{"model": "image classifier", "dataset": "Sentinel-2 satellite tiles (TerraMesh)", "train_examples": 72500, "image_size": 32, "crop_scale_min": 1, "horizontal_flip": true, "targets": ["main land cover"], "num_classes": 9, "arch": "vit", "norm": "layernorm", "norm_position": "pre", "hidden_act": "gelu", "mlp_ratio": 4, "head_dim": 48, "fused_qkv": false, "bias": "qkv", "qk_norm": false, "layer_scale_init": 0.01, "parallel_block": false, "inner_norm": false, "drop_path": 0.1, "kv_group_size": 2, "patch_size": [2, 2], "layers": 8, "width": 128, "positions": "rope", "pooling": "mean", "loss": "cross_entropy", "init": "trunc_normal_002", "residual_init": "scaled_by_depth", "optimizer": "adamw", "learning_rate": 0.0024, "beta1": 0.9, "beta2": 0.999, "eps": 1e-10, "max_grad_norm": 1.0, "max_steps": 21000, "batch_size": 128, "epochs": 37.1, "lr_schedule": "linear", "final_lr_fraction": 0.05, "warmup_steps": 4200, "weight_decay": 0.03}
Rows from block 4, named by matrix and row number. Each number is 500 + 40 x the weight over its row's rms, rounded and kept within 0 to 999. All counts start at 0. Numbers have three digits each. After the name is the row's rms in percent of the matrix's.
# q: attention query (model.blocks.4.attn.q.weight, 96x128), inputs 64-127
q.0 126:475511527511538526501530538467536452457575537547528538489618507445517535514442450502453460529538588541481451542522521586400532459484514529461560453553465484468492467527435521480474448478441465
q.1 091:465546515426513513526506538516492571551506468530502455472471421558545486503443501580637512487520475410486454436496504501537502446411452487549433470459513526529510482498501560491505495487556494
q.2 092:454473525439525561558457537504458547497475510454529434554529479538493470508481555472531563440474484460573461465477528455530547518501486468577467539470490464498542468513502494478535545500524535
q.3 130:416463503409537589534494471492553468488534480543521490558554483529533552439457473423505465504501550538484495539488479465513569497508464439450487525456477467498552568528440527465502425513524553
q.4 113:476495409485454476446473471528520528498486461501439498466504469520469519495520509529521473508443546509444458461480478466546464494484460503458458493432510536519512542504551496443491421517532515
q.5 093:431534502589503514439510584451483510522486542463539520469540466480467503544406544541525507523486507455493463495547515552465500553482516489516508525504499573523478468553439487444509491545470519
q.6 084:457487497473546526491550429501541472447482521494497518567491527487523456449478431475499510553560473562519451510526525522525436399468510495542551507443465489505472481554486464447501441549507465
q.7 126:506477521532477538515548523497509441512525507502490496563490463540494577480464535497501474501497499509516551513515503438501626485546501467527496534454500508487565618529457518471451513535520563
q.8 097:499496427512431480450538471541577395479503500510479506500506515500485541498471520524528493450539620443457518510491521555505512473476463516494482535448485532468514560584476500417525422510498538
q.9 091:502479566472446580552568471463415494557495471492400524526481539480494520463488529518434481527543532546413494462567473490476470469497520483531512527452472504561478516499521481503487457463469500
q.10 072:524420552458505468524493478552551486496478465529477461577512533539549462532578492534455531478511462433422507485476540495562469485546493506468515485472518462468519487498494527424527489489560511
q.11 096:503480467460467481558471517535537473489511475515473464509523467562534517518547563465537502510486497512473524493470487404554562539515481479458456482506544471486572569471508537480480559461554541
q.12 111:505376540444565517465512463546453532498493445520509474509515477557495482549527459520537503529457477532447475479461503475555483519516466536475426480444480470566522492569526522483473529535536530
q.13 092:518497554436571490511558416463471442555576477535514526525466494486518554462449510513507455512508556530460477480470433501434537439609489436469527546410452496477480503524519498479522453442454487
q.14 114:549488558518453448478490533476528517488421460427554514524420490509471490485481538516522522473504457450411533504480490468558496593558528500549480490472536595500500529510517449466478588531517533
q.15 095:439556513537552466626493524506496493504508474491598469554511481523498476512480450465576518495523511508515464467510452431502553511426518460501507503494523457575509495501432535462550546477505533
q.16 110:494486492421503515400507544494514523444519563532464518424562555475500511522494504530483479505479545501494478559479558628475489512469476528494473472530465515495524496518515506566496463564485471
q.17 109:461498545509516475444491521473475496466469565470542512496526553445457456502475468536471510493513520511495502501484549616471436470497536531479538512458481542517466426503493472515524395553467418
q.18 086:572476466468418484523521505475480430520418451414479499435445497507479481518489495536566522449502598487400546439511472497530481513461524483511475531504493601500474515485493457463528473503496493
q.19 095:516416575471511475494525419511498603512506452542434500441530511488530478445526443501400495523539438463493479546430493515511457478504459579441452492506455465467512506500578512512513508499498500
q.20 098:466471478450521442485456452559534536456505456563478460480569473521555454511581488475466529487523464479488447502454529505546457537493440509482458438513529461482516455484555535462525564457541493
q.21 101:434554505503527510422522535488519450475491582479591510584554501496485509510451505531555517459539506527507475509557565569471514478510510461528552496426500557529485484595423494444482463551498529
q.22 121:490450507458435494520541475502522460517506476507445510520517504521502567457469525480515470519540529502434543510489480462525579517523479490478469569433478511496569644539514508434497479514509572
q.23 087:469547388519514478488430540552542480449515519516523475455518436541514496550558553441560528502445503496547473514449525457530524536496469508498467425558559460474523488473484528514483572490544496
q.24 116:512484514473404514562463578523482468452469522480472476537498555506489492566493563523468553417453517484523519499511571480508516534509501504503459575515539524493539513456506528513532569514518554
q.25 105:493446505447501567494492488519529535462510528546500466490416533517562472497498536499410543434538421477540506507523559520506495576466439456514430523512522480536542484527459569486531579464523554
q.26 099:451495529507519493523509435531495632501482529505452496456431532513495476477528564557493534500508456479559511445393517459542460460508502576537489562461489494561503497440541510515517526508522556
q.27 110:459508499455569476469497523415539510533558557533512482483542503476599520462416481503549486497581491486526423490480504557448570555486472492532531504496420473492530486532514527458538550429480528
q.28 123:509540534405494491479493519448526411477522561506502552518575549432518513477487497434499466485558560537431444533560522554444459565539535474478518501496499509489462458513516489521478479441453470
q.29 116:535509490514417430545429553535536496521485484481475486462478524515466527520568562474528493501434527442430579492466510435527551579524511492440455540537543490533543556486504514498547533454525547
q.30 120:423526496469502521450530452495446532507491499508489510445539494449499457495474483509441508524522523483474409495517513583470395486457475540514500491484473485529442403532537486492537455490453467
q.31 122:510471500465468556576518533463503517549488498449492519535467526505463552465485532442573469548502501573451556525531443445491578504505553428557510563491514509521506588506467476492475482526484529
q.32 097:484550527423496464521485468494459470431523468530513495558609466478536490457515465522488499473545460578489406455502526491481478531476494487479504457471544489585491466463566534549441575429495478
q.33 090:478533469529476509509513502496478532491538478497460502451482463521463577458451536447527465533465505546581519517455442420492602536497489518455442511516506483507546604493531497545459537515495539
q.34 094:483459574481478545507588448464460514538470491476440526517483551468487492466453468553449490504564529499441503484536489544492437430505508513521518552426429537520471502538525457469546398511461504
q.35 073:524446609522543484585524493508509548542506473511516498615492548526510496491558474499477499522510401514454544520486506459522513448545555508455538539471525439522516509488465509451510474511529502
q.36 107:374426478468501580488457454490507617457502532515466447420527499500536480444533497542505506466518505501495516485543501510522513505378475531551489518506474508561551485511500523515549541566511508
q.37 129:587495604553466545546498561501479460479440504436567498547473505494489455558530476512470558459479481500510525504519558471506480562505545478487527450547544535496474468431497477577442535535498505
q.38 119:471535469492535473516522571534528560469484478469579497511462473530446498526474511432580523510475521498437545500531492499529555594450511421532455476467516487592521525555433489480548557548502541
q.39 120:394460530471548575526464503496503484523549496545464467587594503522537509449502482535501493457520506459585458480505515494467540447535460495490513467442529449503532469483510555479507445522512535
q.40 111:521554542559426459557424523488484475539433448443476477571447481521511469551505552538500555473489471502542492422486504427552478478519526488488523541515576542466485474440499478437478539405533496
q.41 080:527550524520417494493554509482500393481488500465531521541487512484474568515428535471443507475514540494542494552493528500488547503482506448526505565471485553446541589508527482460467494477473508
q.42 096:471536457531521527511536529478475537532536585498559536491464512465469528488485517386529474575484495551505538558555520515433520573442546407640554483520466451527481492538484501575490537557454493
q.43 092:383523466488510503443513462547494496477508448519432479405484441502499472505504507477445518489490542483528499496442518508510454505492426553499461456454451467383492463525540500460531443524483524
q.44 094:505542483520521479553445537536489463488510483517492453521494466555530488574556558478514530481452507521534493437465497401531527527525499481455502440543579448483505469441486529524445548439546492
q.45 095:513544471527490532590465555513500458506508494492488470543473466552503534548539578468548507505445505534508522463498488374520573528526511460486483469536571475501535542442484523517455573458537514
q.46 076:472478571461492518534501521472467560514471568458492462491567544500468474481508549473514553488526442500490503511533562520490521518461494465578523536458463518591517480558501483490554516540497596
q.47 104:505509464496500486555447510547505486489514477529479445494490466570534496546569566465517528512453485513514501457459498382547543543520474488450464452535564432488555509445507548523481575446555511
q.48 087:449418545448555504455493538469562494512496453505459513514546510481488492493461497551451480508513504440500479489477526549503482567530487556607516516475519532504471450523505502435514593530480530
q.49 092:472445577389532449492473459488575477470529476529505470595577486522575513465430475572491494491558479479510471485537523513508527483513463553474502507420514511627521479530457521464498510554512537
q.50 131:488447565513457491600459489549500543494470492470501428504498543567518464520530522521463570458457506488517526442436522423554520492454497504472450490528556469553560496443490542573497533490551520
q.51 140:431466479381613544530488478514516461486552462562492458535561406552560518508488463496561497510493500531506455470531494493506567452491453478472461506489491443551540497532480558440538465473540518
q.52 103:511469495499500482468529446497475560533511485485522492420483486520465509482542493450503490600496407490452557518527416453512546543496493542515479520447457416498503543584546489539551446529484494
q.53 092:468512502602527461472475505551509511475461457481522480486447574523445481547541491545512516512411587521527536439426480523557503499534509515485458536527508568523522510514505484481531492512517490
q.54 090:549463448390475529465523452471515497486500521514493514514517457489543512441475494489496473507606392509494445528525524532509458551455472494525481492445497510457501527569489500453480555451507480
q.55 083:481469500487501534503523494450468482443501481491500507562483583521541504460475433494545487487565424539522533479580468478507534457454515460530517481470488470533478514569422496503404483527495502
q.56 100:542477471469534483448500540484521439475491468491502510587589497499464499507461445511541494493502424541464420453613496559503503533559493490540473455439486501447488480539480483419437466640481524
q.57 088:473466496442428517512507459492530544514516501513396487508465538501512545385506515558529452458573528531396529476473492488505552494479475479548471480410494547512530542522452525464508498463494535
q.58 142:498542457453517505452527478425500486547517504511491558540545481438529535455453448495538448529606552481453451540526496573433485481521518494481543520477486531519465498559475481416517454484463478
q.59 070:463503547459522492522450495442471491524495503466506505486532495508543481522520462461546506511514479506501529502512450427453505470500558473434563517516511422544436441508473477547433434469503458
q.60 085:461429597526485561515520521460486466451509478508422502611532489495515522451403491465436482488566483532550511500538572496499499470524495488478531496502512486585524547546522518454451514509499570
q.61 121:461437509425527579467441529477540470485550510557410481526559503515542542476477494506472473489492470498513470496568527531475536470536434510548483490487488453558548528565447557472522525534515486
q.62 098:425486483533559489452542516479548550482526552537570569460528528460470526506500417521580421564498522489491521563534464574466479510469555457565531512493463570498467522496470496514512482554479453
q.63 092:540572520514498383512524543456463496497481515469536538526516464461485493497476510468459513490528528427452445515488537511480475490535558463498548485510510557493463469494540445482549544505458499
q.64 088:518478448440567614482530510534534436461558527568450487508462446529559506497478489526496482511492514530513469522478507549479515453442443557507454505495501427521520506545410525461478477523515517
q.65 083:521467460421510657498511472532441439494496491514491482554482460536489495441465467500474499472489498503476436475504510512533477490442462502587437520416534504522514515512472509494455483574532500
q.66 078:553505483402503461547514540479504476447502473491558493460579532537471511529462515474576504520520483509438504506508475472507553546585495501456478466511494489461533533509525522530564435545495573
q.67 100:517508517571515483493553479466505586561545507522505547465491494449520539447505538504497466556556530458493508585426499519426497458540517568452559540508486489500486519496512499472564482461460525
q.68 078:492521505540528497479484479480510515551523541523493525414492452469549487527510511446458500564509516450514489566423505509445460479481518512413562569557492446495454447513499478495498467421487450
q.69 083:496509451484533557449498478506514472447480539509523494586495527512503478488460442537470515430520452527573471451579556557512464475432497441524496494466479544467490466538439483478420482529504422
q.70 103:495428544413506492472518496456506515482521487498494526546544587500500539432520450513570450529584438546432528508521461503486563508562522488483503494430490481540486519580462496471475452554467521
q.71 074:475526503549529526497430554516477470508456501466539482448523419525504418621518498474469566502399470474587473467516475461514450499472520482483523493581515449467451417432527464542436486500523434
q.72 090:497498500475390497523457476520515507468474510481496512548490580471478515480517487547457492499473458446517565545491564474495470521480506559515526489518548507391516555436514530579499470613499545
q.73 081:437543493575468439450541465480497536484506524529431541457462526437540477489493438457430491548546503445546513577555528556434438514477496470502553468549517513514489505538474472510508491467453497
q.74 097:499555462576502421408541537477530559547520567511509553503460550458466537469475488456500461581518464478498492560447474536439476526574531524513549471449500478522473538558469478534473489530462479
q.75 109:432451501501531489473473443525547484470531446573432479556565472513591497416446469504440490509530507417540443484495564531510476490527439490482502511452541473539543499539492550408543529533531536
q.76 105:509405571431566546471540520470476430463512426493465509554539475498501518464418488528473472463528543571461447503515481515488515532532501471516476511413469606511479513530486464470454516608480480
q.77 088:501562534520452504514482552470471530546492479445466520461537529500451540533506459525562486520475532426433544464509468502479579505537526509456502480550478537549498541484534501507501415527482543
q.78 075:521441503493515475457506476571538565511494479521483475449468469502462492488528557567466504493440549519422456481404499517534472531524466551520424515429495581444516501479527494447564531508505511
q.79 087:476475536393494489575508508469511507510538505504521485503514569524498553447509486544597462480548466567447544465518446469471610490493513487522497452487490483584529541507452544569484500442477504
q.80 090:488466523516473523497538431530498516466517553516480505439401537473531499445508527523437503475505512475516584530436525491475486482412508517480534557499468488518479489542522509551508505427485451
q.81 135:494456561581496484546471525556499539450480510477525463465466537531484460544575557509472550479407417508571563485460502422531504493496512520491508485534520445483495473435536504585493540519518510
q.82 078:527462474435441483482552450501537538483508496525419511552513530491516552378473521525507452491605489530416474498512516535514523516511460501524445488394487555481537571563478530415532511528491555
q.83 101:511531479485500515471542452433492495504528502524503556581543498456543546409462479524540453494630526449492479532507528558453489450516516520458556515468509534559477502560478502429546469471472484
q.84 094:424444475571480543477436458497512554542478495477452482566478406499464469462557472558540495456502484484570533425519513506526494445535504518584568455471524549519501462476505493461498496500522521
q.85 118:500504503537487544518509497551446589520428472437581489468444498539461442560556488468579544531462521576497550518501466442546462485480543483498490489495521513493462467462530455568437462502525475
q.86 103:516554584463486442527562500537455540520459518452527497471407526494448481517507474501463553489494545508477534500483517457512528539474524453489475540481478571485501506507513459509518478505456561
q.87 157:448450524471513531486465455531495450475492461527421442525547458559560472465501497496446526455505480492525428433515545491551492471493415487486461452457531445494555505540504545445442510488560518
q.88 093:507595502573447524566463610451474434529451522434522524502502478499493477597472497475551526448501524505496543505540478434495484529488570438455545498576523549521443461463465477562480476432506484
q.89 072:488463552504539491524527540547589524519539510520557511475458550524465510541491423476492448531483486557535571509498438475498548509461500425462459483495477489492490515555452515549436472501483504
q.90 075:475525455517531471514506513526534496481541512571529455447505499528519510532451515526505498469463507512560462461538526538517537492451474460518472467560509537489561530454511561530493568441529452
q.91 084:540484530492528529461479470518461531476453497502492499421472451520526421526543529433443539558493384468517458519420482457538415549540485507440495535510522427452456444545563461471528472496525524
q.92 071:454525500536475527530402513487454482498453524454519462487484495512526439541537501498485559441430494488533516440474514431499460531471540466485568508561529469526464405416494488558454493475526421
q.93 075:425528520528484510560414513492469493519469497461474458486460497523514457536547475502504536432451495500543551428512473406503489470418532453528532482546520470532480437437480492583430491438524455
q.94 068:519483484521525518514529425454488595484489537512506499493426591504563510391497483554528477508586453531519552497482552504499510398455529520541581526464447544502504492501453491527488516434494436
q.95 076:464520534508505508556411507473440497532473497466509466461507462514535452558537515492501544466460502471522512447458476416493482488468548478453568504580537445528462418415505486574470489416528444