config = dict(
    arch='vit',
    model='image classifier',
    dataset='Sentinel-2 satellite tiles (TerraMesh)',
    train_examples=72500,
    image_size=32,
    crop_scale_min=1,
    horizontal_flip=True,
    targets=['main land cover'],
    num_classes=9,
    norm='layernorm',
    norm_position='pre',
    activation='gelu',
    mlp_ratio=4,
    head_dim=48,
    fused_qkv=False,
    bias='qkv',
    qk_norm=False,
    layer_scale_init=0.01,
    parallel_block=False,
    inner_norm=False,
    drop_path=0.1,
    kv_group_size=2,
    patch_size=[2, 2],
    layers=8,
    width=128,
    positions='rope',
    pooling='mean',
    loss='cross_entropy',
    init='trunc_normal_002',
    residual_init='scaled_by_depth',
    optimizer='adamw',
    lr=0.0024,
    beta1=0.9,
    beta2=0.999,
    eps=1e-10,
    grad_clip=1.0,
    steps=21000,
    batch_size=128,
    epochs=37.1,
    lr_schedule='linear',
    final_lr_fraction=0.05,
    warmup_steps=4200,
    weight_decay=0.03,
)
Rows from block 3 of a small image classifier, named by matrix and row number. Rows with one number belong to one neuron. Each number is 128 + 24 x the weight over its row's rms, rounded and kept within 0 to 255. All counts start at 0. Numbers have three digits each. After the name is the row's rms in percent of the matrix's.
After each neuron's rows are labels from the 100 images, of 14976, where the neuron reaches its highest value: "lies over" is the class under the peak. Only what is clearly more common there than usual is listed. The data: Sentinel-2 satellite tiles (TerraMesh). In brackets: how many of the 100.
# fc1: MLP up (model.blocks.3.mlp.fc1.weight, 512x128), inputs 64-127
# fc2: MLP down (model.blocks.3.mlp.fc2.weight, 128x512, transposed), outputs 64-127

fc1.78 116:102144100093118096119132092155092082121107066134120112145122101142137077128126120108119149129139115105142111100123135117174086131140103148129110112110148104144127105111201129135123143111143120
fc2.78 114:104160141136129128133114137130112126122123104122175146117094158080127084139057135125147123120131130141167141124113134108134147151154120135165191116144117124159139146088138122153090162123133152
lies over: crops (41)

fc1.509 098:140104158128124146128120157146100123110107123134143109122132089156156080167128127133123155140131066126125130130137148104169089125125116144126111077135162101132127112116160145166093172139164113
fc2.509 067:150123134065133101143143167129169150130120149125145141098136123084132112113108105112113160133122162077111097133110130130120155080143101164120121130101161184134136093114119086140140141118146121
lies over: crops (41)

fc1.350 100:162125172075190117110124160136113160098133122130164114104133081153127096186125105120145138131082127107106115150109111123131130155140125150125110097120111108112126079152125126180123145159130131
fc2.350 098:121104101107107122118138130150155150099126085132127108093121144117107149119097109131132137147118150130135120078134137125109141140104084115082098144149151127128103143099117149148125098117156144
lies over: crops (39)

fc1.250 106:124101138123130134103107144169131086132142143187100113155159116147123118156132106153082121125100126125132113114133177126141104113150079137110107126132151131122158127142123171118114136130154129
fc2.250 109:089109117134119091142152136115116115094153100128157153075157121139095130112141106144134109124138123116115121196152096139129120170131159100123144144102133146141134115142121115113158152121137130
lies over: clouds (36)

fc1.188 097:109077161106162144119142121115112079122153097169130130180115085125163113113106094123069121106146142109129112145116166140113097138150101152150128098112118106151121074165089148142112135120109130
fc2.188 098:123077118137167091138124099146090129144111123126052134129157124116190124140113099145124168109111132142140108161181102146123118132129111165152153142142113148134132100123111086124144106122133143
lies over: crops (39)

fc1.300 102:148147154131120107161112104123126138116093112103149114100088130137118119146145124196141138111098143079152146072099096096179112126116135156116128133129099164088129126065184120152122114130147127
fc2.300 113:191103120129127110103128108119108139143121155118095150106152119114123128134117090127126099135127088089118134169143137130115117124135123106170156142113128129144107172139104132111200140117141137
lies over: crops (46)

fc1.459 114:108146126105132121142111146119131094096120126117133109166157117136143111117141151141145162060142118109141101101081143107125113154161120102126131118087144140149119090109114129112153131139131160
fc2.459 124:147117155123142163109126136122106129058152141103162147078113191134124120110155124133131162126132104143113114114151124116171130152149128114105104134130079153119124140131145168128133140147106137
lies over: bare ground (25)

fc1.268 113:139114104114157169157106122118092091103122118128173101138141106159147114124117122115148150093104116112163137130150105096137127119147124118154140141139145142131128113096110134157154143145153128
fc2.268 127:082076131127081125134141121123113103160111114118106106143091131129125102182130090142144102156128133141158122080138117117154141116125120171156101167109122138138139167138137165158120144130121117
lies over: snow or ice (58)

fc1.168 114:145123105166107120183095150153135143113122126122167105149133137142117122150140148130130138128073074129139154110114119075144141135127145112110139099153159115159144135077129159163147144135165106
fc2.168 115:121168120193119076118138138140119116191110141140098126066137141107134117126127121117134100097112162118152133128147128132125148098125148081124180111132142126133115128138158104134157067128153110
lies over: built area (69)

fc1.149 094:147115124140170122124127128126151112108133111171164125130135108132196106142097133106132128138149078099143106142127151142133096119142111090112118118139136108113146113124135171117148155136145147
fc2.149 099:108166161135108143148150143113179132112150141138078098175115066136118128077135108129109179148108120142160112097116142113136129106129108193118181101122119150104109119114112122113121132140151134
lies over: trees (56)

fc1.136 101:162137107132151121159122147133147103088147142165181109120109102150165140144135151076161143144121150128143117168071128097125154150161113126109114137118137074124168132111130186151153148109145163
fc2.136 119:162178097156144083123139149106115160147116146110175116098072128116122140069120141141109125128118188124096153142077088127154107113138119119128158123119117136114144114128142091134137058094117118
lies over: trees (48)

fc1.33 105:158115124137101166136105140171106143096093126121112110163085157139107101119167136115126165117111099082173157153109157126156101117127115154170125125117158131122139122131135138142139150179141169
fc2.33 108:154142148099149102135161141140127140106115131132087110080120119135125133120164156123111144115122144048088120111119152138139132126110117162074105127130136143133110129131127143118175184130121117
lies over: crops (53)

fc1.10 087:140119128125104125123123158112145119103154134170159119156146120131175145152097158125123122128123133156139116147119151120117141172157090134093099125117128140159162141134109191117108161155137183
fc2.10 083:113136130116111096155102125127135165143136109132009124132106117128129136064155126122137157115118124130126144129171151148128117133097120124150135093147140116177129105117120122105121158139153127
lies over: trees (48)

fc1.6 107:159105133172107154149076152151137139113109130129117104131120145132150086152157136127126156103121090137113146158126154090140096136125123117098131131165173097133127086075110154147120190120160108
fc2.6 104:107136143134113112115138143150137131169107139137110109055101085097146115066101060125129125120146123080137122096144118155104139097074136137137149122140133131122146146116147113111176071158129124
lies over: clouds (31)

fc1.59 104:136074117137113098126083146138144140078094112125125105128157135129144097113146155125146145130147123138136141129104159113196096137140124116108115140129166133174134109118133142130120197092163125
fc2.59 114:139172128139129088134135120145119136164118133130125084112075166150131117127121075133108148102116120130144128068131156111118167086104121120163134070098116137138155137121107108101075122133093134
lies over: clouds (30)

fc1.344 105:120160062161108093127072113124123164120099131111095094122122109125116083105141143143153141105121111128100150095111108092166102152133131163122137102106140140158135098127149138148156121119144120
fc2.344 113:146083139153120113106143122142127129107111158131120141111137169132143116150129136146091127123131094181122137185144118142104129143122092149148134073165110116133174136140166103151133110115108124
lies over: crops (42)

fc1.26 106:130137145118148127143131149140110087113102108102171103131103100155117081160155100146139156125090161101091139095083100082212114105159136173127120107110131129146097090154152119133161102141160107
fc2.26 105:106162103165127055121138139140106125151128126113129130168061108142133102105158117113121126139120120135117122112105142131089132142110130088134155188148130146121140132121159143123113108133119126
lies over: rangeland (47)

fc1.364 106:155104165134122144113106149142129143114115092129150130159114120137144116151144137142116122135110073134104134139110129120143090133163127150113137094114154111059118104104150137142083161143148099
fc2.364 093:156125147044144131131123164147124126143139143128090136064122120139103131119198123132110132118118149098093147126172144119129121087125122172079118153136146137112142109082142120104156136147142117
lies over: rangeland (45)

fc1.261 111:124139112167111143119116170120153132129155139161171126156126127132158145154117142125145115156083084123146147134095138133124147102119135160137155109184129098140164139124116199150120120119146105
fc2.261 109:125142136167132105129160127120147108159117131107120139162128159116111168108177123112167126138133091137141141146163133117140118130106138127171159116130098143119126142111100118129120172119108103
lies over: trees (42)

fc1.497 095:139131124157127141163133118153148121083148144144150109141111140197129146119122168122101126119096121110135154141083135078157157159147108118109088145114112125144193149146099170124159132145153173
fc2.497 090:075157114176119191139130139120132127138125125133063149146154098126122146099144123109142103133130177143137114112153135148108134091158147132152147099140164122145137126118143125119104094134164109
lies over: clouds (41)

fc1.242 107:151131118149135101150135138169121110065112149136142116133090114142122101145173161105146153093095169098163130139085133081160093123160131123122118119109156126171108113099142142162122149146152129
fc2.242 116:060112119140126133145115088136107131132138128130095132077142115114149135138168129096126113140130145097156133085153119141148141137139124118163115084142135081119132136143146128133144134142131129
lies over: clouds (32)

fc1.235 107:117107167150119132199138176109103125062103132105175120127139135127131112158110124162141133090114106132136145137122106109138131125080159124118139101162138181152115127082133133178107111148145097
fc2.235 111:167143120150129146132127142130119129226139137154117131133086138109135130106144114133141149138142159127098126049179132128118137099133154091089104133143152135133142114115138143116072130115121135
lies over: crops (40)

fc1.395 101:100143161132125125137085142139073134112107119110139078094101115155126092164149147159130157085095161104092136109089118086169117168159117163081108119114116135101116086125111128133143109124143163
fc2.395 103:122181125181150125136135143126135128118130136152139152173037149138137128116131129139114127136159138139188139151073153140116142125107120124139150165166130119108129127098117143122119122136114126
lies over: rangeland (62)

fc1.504 101:156120137145145150112110142137108122096107086129162113148152125143140085127125116108138153149111069091119119132147137127151092158164120102119114084142161103117126088126147136156130174150146112
fc2.504 092:130077142125116131127151128110119126145192115122128119073144120171127120153115185127116143134135150100081110127105105120149138132136141155096107165111120137150148137146144188133155139176105151
lies over: crops (61)

fc1.440 087:113095128138125177101129153148151123121162108199154137132129127130144135144136126126135097135091093138143127130109134130112114169169081131153100096120113083123108111137124166113088142167117156
fc2.440 086:105093135117154112127155132151118134127140095132034102126135119155161150128148120119145125144131077166084121157173154118142134148100102196157094126145107134127106132143102172093155163121143133
lies over: crops (43)

fc1.262 095:085084184142151158156120119147115161109122097137141095118153116168148110128140111140146142133133133108118134105073134079166129127124096134063082117115144124171150120143133161124137140111169160
fc2.262 096:137129142102172151129128121152153141135078132136108135115129178130124129080151113126129120144139081106163099129153134105100121160124122103154133117125105165080129124130118150143122158108129167
lies over: clouds (76)

fc1.334 107:102083164130135121108115142145116132100113102133128119122134082134148078147132140141115143143130072135132123114133141134144074139116125140137136096114141120106118080128164138141089168139141100
fc2.334 087:155156142085169120169142162137149147116113138097106137094115133107127097109142137098116129161119143088088105137071119123114112144138108192137121119100130168134147126110127118126151149130159122
lies over: crops (52)

fc1.498 124:124150076083141113119092117112123117124119104128134098167160089140143116103112120117126138093134127117155089135135103113137118117143097146153108099076147106134143116142154149130104124146142133
fc2.498 121:175138116171108083130133143142127101190133157094101114106063166117148135118171105129155108096118165111110147097113120135143135130110149157113147122168137130122146138142147126141140142156121101
lies over: water (33)

fc1.45 090:200077184109189134127131146124115160100148122147177122120141107145141129174116111111115118145093092104090114153108093125132157130154134138094123105131126099152131111118126138174102149150132108
fc2.45 091:104129111139118106122147159137156153057126133107143089110131177130128152114115120153137102157116167153118133155115142142095147158103131096082111164126146141157097123094106164163100108156138136
lies over: rangeland (44); built area (30)

fc1.297 101:147120147147163129105096120158116149122131104131178116154112110161113101139178092129156128124097087096113145127109110122156124158166121116133133103093114126106126083145153135129131139150153120
fc2.297 099:106096100098123117121138117145110095076126119125129129131174122144086149186110128141135105121108136151106151140170143124140122132145134130118094177096141126148131141139135152157136099124154133
lies over: built area (38)

fc1.161 094:143077134131120135136109114152157170134145154162115122106110146124165127132157154141139126118123101134134153163101129098132118124190110126128117133139133119134126115068096163140149205117136130
fc2.161 116:131094122130094209133107133145162137128122126131162123135087129107146120118150099114117141107122153149127119098154113123155150122139117113146111178123125088130117113111102141093124097142126132
lies over: built area (34)

fc1.167 094:155057165118130108108118128165139107110125128142114104167138127151122125125122140127100151091099079128125156142124129113151139153152106118139093151122130124118168133161086147140124181139147138
fc2.167 111:051156106153113111133148149145133148119105136160120124157075126132139137132128086133143104109128143124159091111128129120125164159092125089155129106127143131165128124139166145127102105140143152
lies over: clouds (35); built area (35)

fc1.213 093:090103126148121144123095125127138173127142106139144097120149075139174110151126120144139144129134080110186119139118139125122122118094085214121122113151117100105153087115103170116112132102137115
fc2.213 086:104110161092136147132144107145127108157121122112114130121128142097168169104144111142122157128137102133110161080186093123099099161159102140173091144137135131132104132128137131165141183111102146
lies over: trees (47)

fc1.229 079:180128147096123132141114140149108104096121108108172117140125129152116115167165104190134134070074134094119150116109101100149130120139145121080123107128139160125100102101149133180151120161160115
fc2.229 068:134156120138149063080132146124117114140111121150147093081132163163099151108144118149117134134133162099121138102105130125082115134106110136170133133141120103120143142105154077124157087135154089
lies over: rangeland (43)

fc1.366 107:091112142115127100143110122143099146124092126103116072110103126152126086144126141157151159096128159133130136071087122107219120133126121131139105145122124156140138114146130119121115153118151160
fc2.366 108:078158128160141109091156137153134124146147114133095143138084171142153133138151127116133099134148111143198141128133136136126134106120132126207132106134109147118117114112145147144119168136106142
lies over: rangeland (44); bare ground (36)

fc1.434 105:155123178157141155136102129142117131107106091116138113157152135133133085122152094154115145100130131111122162116122095116142101114145132111074127102139166143122118092095172127165145122147144107
fc2.434 100:102150136120159146138118134109128119154151154142124076099120153117098139102066143137117138123133132098105136060153144121119162118100138136165125146139135144149114128161154157145131158139137150
lies over: rangeland (52)

fc1.127 092:148096113133113139132099113156120129114107110125118081163115105161144092134127124151133152108119114080143132103109135102171112144119079164136082106124150118130157104132109157144096171131156160
fc2.127 066:132105162093143190133123125145134139112136097124107112148127097110150102076156144137151154145117106175108138123069151132172113150149139145100115117122151134112115100154160129125127074124146133
lies over: built area (32); water (31)

fc1.411 091:147164136145122114120121172163155123114122102143104127132062123118130101169137138110150127166093116057117138141112106138139086142109116167131099089137142070121121097153129133125139155131128153
fc2.411 113:134118143082121186092105123141129159121164124095119074154189122115150123093110103143143161124119133112115140100165161123079128113138149131120150145132095156144111141101152100137129121145148174
lies over: crops (48)

fc1.114 087:100119150146128121179137131127101133059120133098173127143153135138121141138130156193125117091121146146125149125092108095140163116114156126119144128129139189114119145084130135147094102141155135
fc2.114 099:141167121173119146110145141111129098205127145150120137114031136114104144110152114157114132127125148097135135060139121112096157108132112066118124141131141111117126149105144140135127098130115131
lies over: rangeland (43)

fc1.46 090:095074165148140138107099114151141151097131120153154111119182124163141128120164140146150122087114126134150139125064100103158133148152103107086081124110129146163147130116118162132122131135162146
fc2.46 081:104143124110056173126087146155132108128117159140125078124127124143129128128117078134122125115122106106180114088176178117119130122125139147160146134120155110139134142167123135109123133141146112
lies over: clouds (91)

fc1.323 109:137098151114145133155113142138086154133155129138157099090134124157143122166150150155104134126077123117120134127124103092126149113145122141101122099138120109125131109079125157188144151126147120
fc2.323 116:157184156116120132107139155133151141125125131143139125109110109140098105071127119105150163119122164100122107080123132095116150136138107077107122095148145148114141130108123120135135083121120140
lies over: water (54)

fc1.178 089:160120131129101139169113175119115137090114127092178117119149133144110127171121145168168130107055102124135159143121113102141161126107156137124138092152129185103119126067149133176133133159155106
fc2.178 072:169160131179106078122091141123128125189139077161129119124126089136098162129166139134130146117136130113091123056160116117124132126113131115160130119121134120146153141106140137122117166130107127
lies over: snow or ice (73)